Weights of a small sound classifier: log mel input, held-out accuracy 100%.
Rows from block 2 of a small sound classifier, named by matrix and row number. Each number is 500 + 25 x the weight over its row's rms, rounded and kept within 0 to 999. All counts start at 0. Numbers have three digits each. After the name is the row's rms in percent of the matrix's.
After each channel's rows are labels from the 100 clips, of 14976, where the channel reaches its highest value: "peak on" is the class under the peak. Only what is clearly more common there than usual is listed. The data: synthesized solo parts of chorales (CocoChorales).
# conv: width-5 conv, stride 2 (model.blocks.2.conv.weight, 432x288x5, each kernel summed), inputs 96-191

conv.331 108:461484509553514487554486500516477497533537523489450500505491488512514501493544498485501516471496529490496521469481496475516441521478510511527534537500514490489510493465489525505514505487524519507444483511479459529519536492534480469486518517488509506521464497548503500450448526467511512543
peak on: C#4

conv.160 096:464492510531536501562507471530448496480537499456442497532479516488496517480538510504522494489512546454520493499479473437482494505472484486517553500524514503492511512487488540470495494467532525516479477510492476541475496508509525425453499501503532503494511467532484512480497535456505523552
peak on: C#4

conv.373 105:459487494494531514506513512516455520504503508427497497498435521489495459470489496486514518486476490478450502518494485487480491505494512512514516511491515508479541503465505506535498505520499518506439460522457432500508497473489460466481507497473478500510450511495490457466487516484438486535
peak on: D4

conv.35 101:472520485468507478524501457494463509505506504484466485502465498480464518512478522540496517480519519476540508519466510448470520504497519547447518514541518508512506540482554478485481473492503509486494491494544482488506426504452528455505487491488524545474509484512486504458488522480529507512
peak on: A#4

conv.292 099:502496477517484465506465466488499493461510515488474541488529489516513476516498490512497493515494464472510510509506523460511507496547486486451492504531508503525483513505528471489519503467530472457500486473559526454514481497526531459536481506465507535499511497502537483535490526476513525503
peak on: D#5; G#5

conv.392 101:508517460521476473506456494489519508524482498528527509503510457484533536495524469489427501485537513523521530488499436519501454502474517499450464498518513497522459499498462507482492511485473484485524521456506544513475500512481533512481518492522505439511511488492513510496476461480529512480
peak on: A3

conv.8 104:471488515534509497532497493503487454511507524458511530490473499519533500479497494467499529492503525487490510425500492497525454520480515481529536538473475504490514488472465496550505520496475476477429490495468451502512544514508521501493538485520541480544474517536513506470462525485499506514
peak on: B3

conv.116 102:497498520531505499496494509499511496537509545515490468524509476519541511496529523495489516487457527509525546497511515515531489501487498500539527479449483472459540513512458531437483507455485532493488502496480495534503506475514470504500472506495482517535452445524517501493495529514522487510
peak on: G3

conv.302 098:464474509514498493517464468513494502504517513458494523528494495523557510469525437519488505511510492459496526484535492483510407523508486489533525498531518461492494515500476529513475529477506486485480476480492466518496519498505487457510522499524505436533506495533527486496392536447502539495
peak on: G#4; G4

conv.299 095:518495494489524494484491540505540512522516494539514528507524501533540501571525469501489505500507480540483507510502496522555477499505505515546503495539492500493500472514517527552530532518525526555534518529490526511581526495514466514512540521513486489503501526491567502527492509508508493557
peak on: G3

conv.3 107:509512487535483512536514452521484463462468512457514532505487525493530520467500432486524498507524531464476502472507480474491498488530499440462505516506472491526496477518484496521470523515523507463493502442516500469464507537492547476490508492519518411508521520505518485508471477465501511492
peak on: G5; G#5

conv.273 108:486521522472479495503515500495496506525456511518496471518521507498450510516519503545486514497491496513510490517520532496462513481499503521398480504497474484504518522512515459433465460513485546515505461510538495454498434503495468492513409436493480508474511507552470498469502511513508493471
peak on: C5

conv.17 094:500464538485541496474488491497510461476513512498491522471488481494513471482442479460478521511472467500452486449484486500523466539477499489558484481466461487516479459498473492519508501493477506505486481493437486473484546530483468505483508518524492463525500506503476500538485474506488527477
peak on: F4

conv.285 106:482491517498465494504524512506521496479518460508467498491533496522478476493524537514522492515509503496526500496519565472511532500515482522489518478500497443516506506518512481455469494449512486452520489515537498488522497494535499473533474491480490552506525462531511506530522526500521503484
peak on: C5; C#5

conv.234 099:469534479521477469542493469515505483512488526517503514498501475457525547492507474511514513496546514501536518508502435488480480519507514474434515517517489495525470500462466519476479516476513502512535511483480512506471478534475544486448511492553514447509547474516493547515484492462541515480
peak on: D3; C4

conv.361 097:480490518498533491495470498500534469537499488553504487517534465528524539544521482514469469492512528554535531467490477530519464503457456542493468477516470455452465524502496500508464531508492511525500489496477509507535478500492482506499502475520540464506494507516526534502477487508519500511
peak on: G3

conv.277 103:485510478495518446496490506489503531509500524528502444457492429503497441500480510512465517501468492514450521516509532502492498532474512576475501497491508518485500522465529484502522481496482506505498489503487504499502502473499404507523503488503445529512489488496470486485494494508471502427
peak on: C5; C#5

conv.158 101:471494503567515511541466490536486527513521511494520509509521494515517488486545461524505490497469521503487513504524509505510438525521490526505534516493522477460531526478498529497504498497535515488458460498492464493513510443548461486510503497502476483545469496540490489454440548472487512513
peak on: G#4

conv.259 098:510500514527440521503555519499472526485497461494492500502542516508463485463535566502528503509525539479529509523525527499488544505510504499490518502477512483522535479510494510457490476477516488481528505522511498499474456502551501511520466492492469534483515478531483461476558513541498469487
peak on: C#5

conv.162 103:517496482468467490462516550464490522494484490507491479482544501503497474491518518498494463468455490501506486509504494519480538470497487526479489477469502530440515472477497477467539456471484506523461501537489544516492440486521483515513437505476484522456457477476489486488577488519501452516
peak on: B2

conv.103 099:528483492535484500524499476515517511494494479502537522456505491462518500475498450507497508514520525498482491498531456511488455534522504504481503524520530503514498497481471509517515498508509468467512533474449487471460549525516532520467547498561514392528543502505466507514484474488504531492
peak on: C4

conv.394 096:496495555501505498516477484514527452501528495530496522496522480512493496525482460469494510544505512523477496466469491509530467511498492486542489480472445462527462464539497519470479528505522527506497471472509526473523525534482482508491467497530508449503525510523518530583474475508484530485
peak on: C5; A#4

conv.237 099:519479554521487492529483487491521447485517478501513535489524475502484481505493482451484506541531538506467480447479482514538476504500495464547502481460452489539480456540494494488481498488503509478477484469511519470522527532514502514490484512515539480495530512538531502537487474522468510501
peak on: F4; A#4

conv.231 109:499500524547498460504481520504502503519504547509494521477521445542544479490531497502506512499462510507497522488527521509539481519519513496532516529475493508493532513477463496473536510482505508489497496485489487489511536493522501509513508496500482487548454492530514495493487529497519526462
peak on: G#4

conv.75 106:470520509521516450533483498521487499510510530511469502476522477498517508528517508522518490461504514496552521499482490477483491493511491523468525530520515521483484518435522487496514499500528519525503482493507505498508468510505511477496502514495525530486502503518501552497484513465606496539
peak on: D#3

conv.219 096:512492475507498496519488471514512509498489468510533514480480484468508513492490471526498495504533531511516482513525457509468463535509495523432520514537525472490506526494488496525463497513495454470518517478450492489480516510474538508441549483569545425526548499497475521503471494485501521500
peak on: C4

conv.180 105:487486527534439503512531512473522471482495452478501535500524505536483493467515519483518492528540542492515501463523530494534517498498495451522516466471458461541509465521475494477446498437500485465541475517538501497513502530528539464524490474503504497496518475532536482511525500508487498473
peak on: C#5; D5

conv.220 097:475475556512514508519504517537535516516507495545481518535537505509544520566532489542509515513499515541511514526521513514532480501498495488546529465528523452509497533511498537464497541501537543544523488513510488511550500503518439506509480477523493484517483510538511529535497540503502514537
peak on: G3

conv.368 108:467494506513541512528499475531469499498550525471453502529467505522527510491509512512525509499463515461509524498493519461508499514500489508541559477502512454484521537499502532460469506455523498479505481490507447515516519473486517457503500513508515520534498446519508514500488583478507542510
peak on: C#4

conv.371 090:514502521497508509497522550508524487513495518528496521497511526507561517547507517488517482505499495518479505497490487518547512466527513474536511521545500532512510479494492525534555525501511528562499544523498519513531518533496508537489518498511500497488476513491532511533527506516511486546
peak on: C3

conv.350 098:518493478518518479501495564500498528537522506507494495477500500527549480519506486484511491504463486511500527503485497498511487484509505534519498511511507550472509469474495513546574511518515520559507507549463530523522511472531480495524514546474487493501454518493513481478509516498528473551
peak on: G5; G#5

conv.84 102:526458477498486516487517446504516532458485423492542521473489505459510466485461488517531477504500508499492472534542498514478522518540466506473506514498534445493534509509505486532485488515518444451520523459497467483488511504490501517485526503530509463497531501461485487536498497490480515474
peak on: G#4

conv.40 094:501502495536490519513519484535504540458499484496534509480512503496493471474484504524557457511473530499535499545536516507499533463557462511492536536478527468486542497497526493522481517541546479452513490470494455481498506494508515529516516517490486512524486534496506483527512534486508474473
peak on: G#3

conv.86 099:490492523543508495554502493528494500524544523500451485517485496518532514502544525492507511500473552492499521481490503479536483522477491511558569506490520469466525519491496551448493496470526522510475493495489459539513536490517478480475488502499509532532479467541513521493491544476515509539
peak on: C#4

conv.54 096:486500475496521526526506471518461494495513533450491490565466524508504523462513501521506506476475495472503491523494528486479513489484510487510536501495489514484541536494473532450485492466502517493477488490532487532474473473490492472507460481493495508513468455522491503451497556483494504517
peak on: C#4

conv.258 091:507506540512491516513500490530549487488499502537523524513513493524532509561507461514506505543524523539482500498518482542532483525515494495527520498504488473505494523520523499515476566540523502498509491468508494472565524496491501526489510459548544434529537535506539539558482515518466513484
peak on: A#4

conv.427 100:514515506537513495542510466548481540464499516486504500458504492458520489505470507507567442504475500478504499539503510473511538455579463503497537561523547520472508504469540506546541508530560490485487506472500477481501520503510520517521534522468497523506482535500497502524502524463517495487
peak on: G#3

conv.278 100:513520521515488530526539513498510490498483489489519512482483539496502504520492502471522505506528549514437484490519445538516509515495510479510496550469477508504519466475474466495496510535483476492498521508464479458518513501469537543435515466516521459507509527477496523516523462539462477504
peak on: A#4

conv.146 108:515466516506497517496500491489510483514517500483495519517475508537513521436507505504505512522492504485520511475515513498523483523481495462551529449481486462501515518522432541478444500443485478451534528495485462526485528504500512487504492481529503491540503450504507483510490522507468526497
peak on: F4

conv.199 110:480488549515479515511517489506510489485533449482483509512478504528501484474515523487520484518523563487512519488528503487539502520486457486579570479461498445483532489520465516512439519470498480465514477510489456524524522478511489470493531514533520503513528476512525501522492533497470491518
peak on: F4

conv.137 094:529493519544454494518508529502501557503503497520513516495545500484493491509544503543510479505514544508524510541536484508486506501528504537423519540526551526506529513480503490478529486497520500485505499517487509449505475487545515519490493499512484502491514497536487498500516524510522498522
peak on: A3; A#2

conv.164 102:493482557523519511533513509523517509507548490505461474523480504528530502508525535515522465519488543501505518520521515503573508518494453507616563469491524453452530527517500541459480507463528517499496496512498460545544530466514473498493498531508496534516501470518524512521503545499497505528
peak on: F4

conv.233 098:479525511511502473514480424508487481487503505494494531481493466486516524452482447505502518517516500465519511488500491451492441512518496472490505489520488490537461490488467526489488508474510516489526494444503488490425523548491532466506512499530503437523526500535486488513423498437521573465
peak on: G5

conv.384 095:473521504481488477505467470478506474513471502509502476516475465489490562510476502502503498495538504509573526509495462495469482510463494503459511483493467487496480508501483500489449500482471487507526500475465500515489454501443538482454485469520529472500517472503495546495472491494536494475
peak on: D3

conv.55 103:492469527503526490494503485492502500486506466502493535435517483460479476481492494485483515497511513491487463483481459480486462523500497490517495511516513493530500471460484492514507476499495504477508486501424462455474523553512495502437521514527525475496523503520449503515490462502505514531
peak on: C4

conv.47 107:495473553488528496482495505494508490489482478504506505480526480497464466509484490482490501514491510510458460497516502514524501493519473507511476513477460480507488467516529482478492473520501518488486443493480498435514501519514451510502459481495496494480506512518492496515507473515476500498
peak on: C5

conv.65 100:491501487534472483514512492478484470499485529440473527526507504541520501465514507503503519505510504457499520479528528469511490514492524452485528485467465496507533521514455483472473514464482482476514493496544488503506505475517523433518491451492475488524497487523537468487493535497464512458
peak on: D#5; D5

conv.56 100:480537491530495465514512475490491503493488531467476498492465469490539485475467506477507550513514500462472567488494509479499497533513537489500557511475511508525503506492498496506469526477491469495507516479522485505501506469498494455515516485511473503539512493494509498495469509502473514439
peak on: A4; A#4

conv.95 092:516476520509519498503490455525534497479512494522525531490493493476528488492481470493487514545500486510466496485499471511517479542519505501510486487502510490522491490518468522508513514507515500481523514461475512478469550530485505516478534521566509394528543510489472515558496456493501553470
peak on: C4

conv.197 101:500484438455510499490507489522488540504503481501512508516453520481504505485468490553484498485503512497519488521499488489447493512485514526430502493547550457508508546494498500512470467497481467495514517504510513503468487498445511494477520491511519474502515472474468494483490508450518527512
peak on: E3; E4

conv.88 096:513517494572482500540500518522468549521533507487503491484510490456507480474548497507511494496475541481510533525509470500495489487528493520505544567489546517483537483461484521493527494499534518469469497505480469502490516466538498516471518519469456501497492504517507482467504538482494483532
peak on: G#3

conv.369 106:480528500453455507476509484469503524505503459513508440514503484476461523490516521514488484489501541504546533526514497507452521508460471555451496482479507474455512504507509509443442498473480491472503499505493499526477456465489468497491470480517484507483506454506477505480511487517493464468
peak on: D3

conv.377 100:476514481510519487512490502526469531506486517455521487507478504532511473491501484517495504506461475474447506538517530481477495511486507541490497508500495524481535527489506529507502492519511503521479457520512495493514494433507440461531489465489446493529489501484489446451489512477432496497
peak on: G#4

conv.310 104:516491500520528483498499551496503509535507527503474511461460489478537482515497546477490530473505511512499525469427462514538496479473543481540516510493530527507520499471454479531526494489476533502505523522473505508527498501484497522465523523462522537483460504474517496496522508518524453553
peak on: C3

conv.28 099:475537457513487477508534493508509561512500493509521472460461487467522470484496502507476525498523528503471519518500495520464492546482523530463532536508547503509517519431494500476487486498474466490523507505500480479468488477476476522486519481524465487512520467475455507482509481487516511430
peak on: E4

conv.240 097:458521510518507460536483498511494500525506519525485489485541481502493517541531498528517477475518525507557504503487477479474490488497474525446521524524506503487488522455528483505502506511520524533492469497492507490517452514516504479490498501511527515477513521541503556494480511468588489531
peak on: D3

conv.50 104:470499501502514474505459460494487462520517531492502526512484464533529517478509453507454506497485504489509515447502494487510408531485495496509516483514486466477493525480486508502484507481480487488476479476498486510496529501493497481507520483508522455550488494533502510480416526429524548481
peak on: G#4

conv.117 102:531512499528462520529521469492501459491499486466494538534498532511522535456512474499514499522548533466514504492501475488529499496516507431495499497507482480553506490533447508482457514476507490458553536462562510505493494529488581492502499474513487438509521510501551465519497500500481529473
peak on: D#5

conv.305 106:508486492530491513518518502501512472469479488458519546450505524472513494488486490456527523491528520492422482466523444513517487509528514446515513528489499498524510458474460472541500497511504469493490516498456473458500530524501538518460536511523537468507516511483508503519498457504489489518
peak on: C5; C#5

conv.425 100:499542521467479491486534544483504504509450525503494435478499507492534506507480512497514475493471492507497519490462514523492529482491492510492494500486488547461499509456478479477556493489477501562501518535493524525495476472474488525517474493505495480489480489478480521486548484523515459478
peak on: C3

conv.115 103:507463514547458502512517529514506537471483480516522529501572510505491476500532503523530463516492488510501490535553504517492526492543489507452502514506525472509524481501500498477498470500529495484508499513503505448501497493569515516511480491510471491498505489537485492508535520515504496492
peak on: A3; G#3

conv.276 102:500483510454499509466526517481488538539504487513494510491499521471448479463509527522451536481516522491496444522498483476472494505460526503481483495523522500525516503477475503484504423496447532462515496518498493466449496526494464503455498478492485519478498500522425469485519485507514507522
peak on: G#3

conv.378 107:524502509474456509469557532479509521495493503506495470493481521502500498505502614470506514508533523501514507504482517523512557505466534502501498496480508516515521499505490501480515480490477480502544529541511517512498481481510502538520474480495480565486510492492500491490589493568509449492
peak on: B2

conv.342 096:499471498523477495513494519503474484520518483492473509500543511563494487498535491523527481511467485490518506490547554443505494496503492515480520471481464473498500506539488481482480512475513509486516485522511517495521508489546520434543506490482467498517497483536530472503510534487490498500
peak on: B4

conv.57 100:466513506524503486521510503473462513530500516488475509461497485465491480481522506495476545472517553469492492484481460471490466513493515509482520545512513513513517493407490463518505478497474534453459478510447452461488500542501499480446517491500518510498495513534477488470490496494511501514
peak on: G#3

conv.144 105:500477501499535471491487528503500503534527537501457506477452475482526476527472545486475517476489510505511506473432478505527499486494527494529521516500534508490525516468503478521507487476486516478481503506495488505541491480469491514483512533440522556484448500476534509505502527512522483567
peak on: C3

conv.344 106:482538474505497484503519490500502560513508482504529466463431491480515459482485508510491517504495530500473514524522484519471503535508506531479542560493537500475539519429507489496479491507490475476493489495490445465477493443461470524486509483514462495512505482453464506477501512481498506438
peak on: G4; F#4

conv.110 098:529485505521464490498500555494496510513516508518478507502558521526516491513554515509513448494456506496515496500516505496510512448512497512509509489486511536487521476502491496496556477483513522547494526532500544517508486503558515513510492542467482515456470498518507497491543518504525463546
peak on: B2

conv.107 101:484551505542504492531520458529490478483473529464496500497453503489550518475465471444530510509511507475479564467472485494508491513510503487506549522447479501512473473495478494517471558505520483491506509468496487512502521482480534470506533491514485450536504514497518510497456499474490506435
peak on: G5

conv.211 091:509480529492557504491487531524527499533534536551477484527509502531529502537487477507491492518428432525466493501482503497529487488498505514563492491532489510482484499519506543509542520500521546558491495524485529502528516518492430504508486535510486495509486508485520491528507500512504512535
peak on: G3; G4

conv.6 103:486520488509504511505517521528456514498490517453492459521492513518500476482507492527521496503421476485491514530517546485477513499509502535495514488478496525453537534487498512484509508511516517525471480526507486520511486429514453479533486488471408501518455498507488446438516536488465492494
peak on: G#4

conv.62 099:515517516544508462495522533487529489515505549510498518471498485514568483519515548494507529492528524514507538487502509530563521514510548472547535515500507516534541522500466454484527523485495516505536519497545521507539486486516522523510498512499509533515509490501559509521526517531525508501
peak on: C3; B2

conv.284 105:482533484508506511518506489494479463503451518496504496513470530488475535508496465518498517488500539496509487487514496478465505481460504472458483513514443492518486516498512447495480500541475521528453479472496475482475501554471548474490486474521550447498509532514481511483480483486519500487
peak on: A#4

conv.396 094:516479505499506502478468473515521534509481479532542492468507470457484512494491477542486495510490488518504483521530499508476482518515487546437495494529530465502488518502511518502495485530493491483529521471460499456456531508498500522475536477554481441515523506497441506506471485499499527465
peak on: D4

conv.142 106:511502487508478466462507493469512501502427514504499517472499456449529524481471507484493526492517477502530520485475488503498497511500517460475485470490508491540481490491448515476510492469464479497563542472470518529456503523474528503495502490504479469510500472478492488509505466495524513446
peak on: A3

conv.413 096:493440506515492500493501503477486484474501495463485563479516511481503492453489476501477525490505500455475487476520481459485452510519505433498491492515516491527517481481459510498515471481487491474508495494473464459433526538510509490485516500495509456516492499515458456500485491474497530532
peak on: C#4; D5

conv.265 099:464526521505536489510512491529509488508473525509507468500460474502541482514482485485502526521469501518448545467494499524512477538493504534527523513446476495478495512484511494493459547517505519508459479487478463495525507469479471503505496449526471470545493510506484525502479509518446512435
peak on: C5; C#5

conv.44 088:498500547514490521503516493530548504497493491541515506517511487516510511574502494516505505540518527549481502499517516547532494532506494527520522499498497470501511536524534500501473555553517499511514494493509483477572521478493486528506503453535521470529530534504518535541498519535461506486
peak on: A#4

conv.187 104:518461476455477510453518492483501530472500469491510519506512515501494473477483518532511512471484476491510465530532531490463540509521508493471497469501521432506524527527511510473483456467500445453539523504515501492464502486512509497514492498495485497497501450486460466509533516481492516490
peak on: D4

conv.27 096:498507501527475521549515451491458481515495491479490522541486535504446533496524473536488499486550544461524478518506496440488491472494501464454502505547490494523510520519508490470458477512483515481492487478538454480479479525499558453492483446486522480474524519546509474450476518456511522533
peak on: silence

conv.66 100:509463444445513491453512446483503549485503430496528516466449500436494463510437520531504496493509505500500470540503503505452523514512499517457510501519561450503536533505529481516486482509494456480520524479524483500499490488457483515487514513519517504477532489449483493508493502490500514510
peak on: E4

conv.343 096:504544498518463471534521471471499524508467504492490484474467478448504490465493517508482553523544530468484524527501514487488514528495537497457517511507523520556495504496500506470498484461487517485536528484541489487457487502484492489507492469513474516502532478505469478495508465505498523433
peak on: E4

conv.229 099:503452501476527519464527489502499525468504472498529516464482510454493465474456513494495508502486499494459446514510476503481508524503498508511506517511534492503528490476494498521507475519480486460500500510434471449462532519490470520448535511535500465503509503464441485515523477510492516507
peak on: B3; D4

conv.338 105:463485478460552471461477494498485506532505529479503513498460465513518455515431496507491508472464477498489507490504520496487472516509498527482518517522520480447525529474528474552478510521486482506450474502491472484533507468475468490516530515498520498511476509479512489478437539490504511509
peak on: C#5; C5

conv.203 104:466524508511524441527477487516486500507505532506468501475509467493521509531496511517521484459501511495556519503479494477491497496508480528479532524521512513483490520437525487506509500498525515526511481478506506507512463511485505476495514522494522529486500495513502549500472517461600500527
peak on: D#3

conv.318 100:485534517486495446501494489491515528511480521541513433448518418489493497520518519506481501495486517521511513519511516522487502511502503567452515521493497507473496518468520460459501479505490506484504476488492492471487470466480449519509463476516463529499499485510461530496499494520532469427
peak on: D3

conv.12 107:488496513524535494516499532503480514559530541511444487490490492484494465477531524491488513491480519496493493491441455476515485487485513504538502512502516526489514487466493508505541469490506560473463483522448505496498486515508463498452482531468495542487471514513472478495511505509507492560
peak on: G5

conv.325 093:490507534509495525521486466521521511516488486534529475529528492477466534513530464539502459536504517518524481532536448512477484494487461529448489495519501460491490522533502524474455515516517520471481490481471501478498492509519505507456483446544516436516527504526492523517481501528487506480
peak on: A4; A#4

conv.388 100:499540501526468483520529450496494500478476505469477507488478490469525518466464504475524520525539512450497531503487501480495528515534521476463539521491502511548491485510491497497466527475510474475532524472537508503477496508478544463507509484519496489506541497492512508521499479489497506435
peak on: A4

conv.169 095:530511530557478564539534485541501488472491470498535477514529531483483523483516483513560454522487527501524522511523503502506511468541464468486516521498499505497499486525505520507498535538544520473501529470484491497497493502528546521491490476496472482512489528530505485503501517537473486464
peak on: silence

conv.395 099:486498478448510487484505469500479512486515503468442496499473495500477460514448534516510503501508469462509498532477537451490548496516503512499502509514517504504518523511549469489501477478511477471510485494550489490521449468487504468527475515436515561476501477481507471514515522483511506513
peak on: A4

conv.405 102:514491526519498491489502492490520442491511516497501538452487497496547484484471491451487531506508513502475502443475438510555482506486526433596486517476462507533495447500434492522509515482482495486502522484479502487496540542492518524465519509521524445504514509487518510541502441498515518500
peak on: F4

conv.267 090:487500565514543496516484486531520480525531520534475490519459490510542488509490498473498527514480480517476519458483499514554479523472511494596526506482460471505479477519487536475502532473521559528485470496467490522513525518488444486497469515522489477528497500529507508539466513493516533474
peak on: G4; F#4

conv.202 097:501486443453526488471506507504479535527509472499502509489452513477483485489470491539471512469499515496523474504475477479454481507475504522431502507548551462498505538500495482528477469504474471500498506516505514492476494484456507492478534503502534476483510488474466484479486506452521519535
peak on: E3; A#3

conv.289 098:518508508489492501470529527489501460495438533497480499499498505478545535505471522460510506495496463505523537477446497513527520467512503458499499487468471518516486484517459507512523533492467490531531566510460545539496487513480547521508501489476504490506465488472520499503525502540510467454
peak on: C3

conv.336 090:516505498509479484492472478505532476509522527513506547521476489520566500490504434502466513508534519505512520473516467530561450508514515442552507490505478484516491503522452488510468557477503476476511504448541516511517501516481532504501508513541527408517535510484577506556455501478515528487
peak on: B4; A#4

conv.304 102:521443515493513497493480510487520445502532495502497536470513495521475475508480487451478524525512488498452474462463492495549483504485515481569461478500451500538471451517496510533513486492491514497510495512494531468521531552508480512503494529504527514495527515486516493541509444523502509534
peak on: F4; C5

conv.238 098:515535526504474488499525463486520477491512501513504514470506481464520482474478519459478538542522521482475506474474496488518517517497527483522483489475480522576486465524499515491500507466495516485521513487525531506454513534498500494500489513538504498502546507509494495556522429512490526468
peak on: C#5; C5

conv.390 102:458530512509523499521516496530458527496514496432448463497429502492505464485494507469516518501499499477473522519477507481509502514492503518533542511469518516501519493466497526512487514488511502534490484518507445539508483450487463455492515500469465503500501490497492493463487517477474487495
peak on: C#4

conv.280 102:537498504560491464502500535491518529516512541520498537456537481505547482510538512498508489479471536513515509525528494520533508462545512478506521562500528528507529479468501477493556500495523519508497512493505515497514520485551525523515521545486491505519465501505520504507518522514530485537
peak on: B2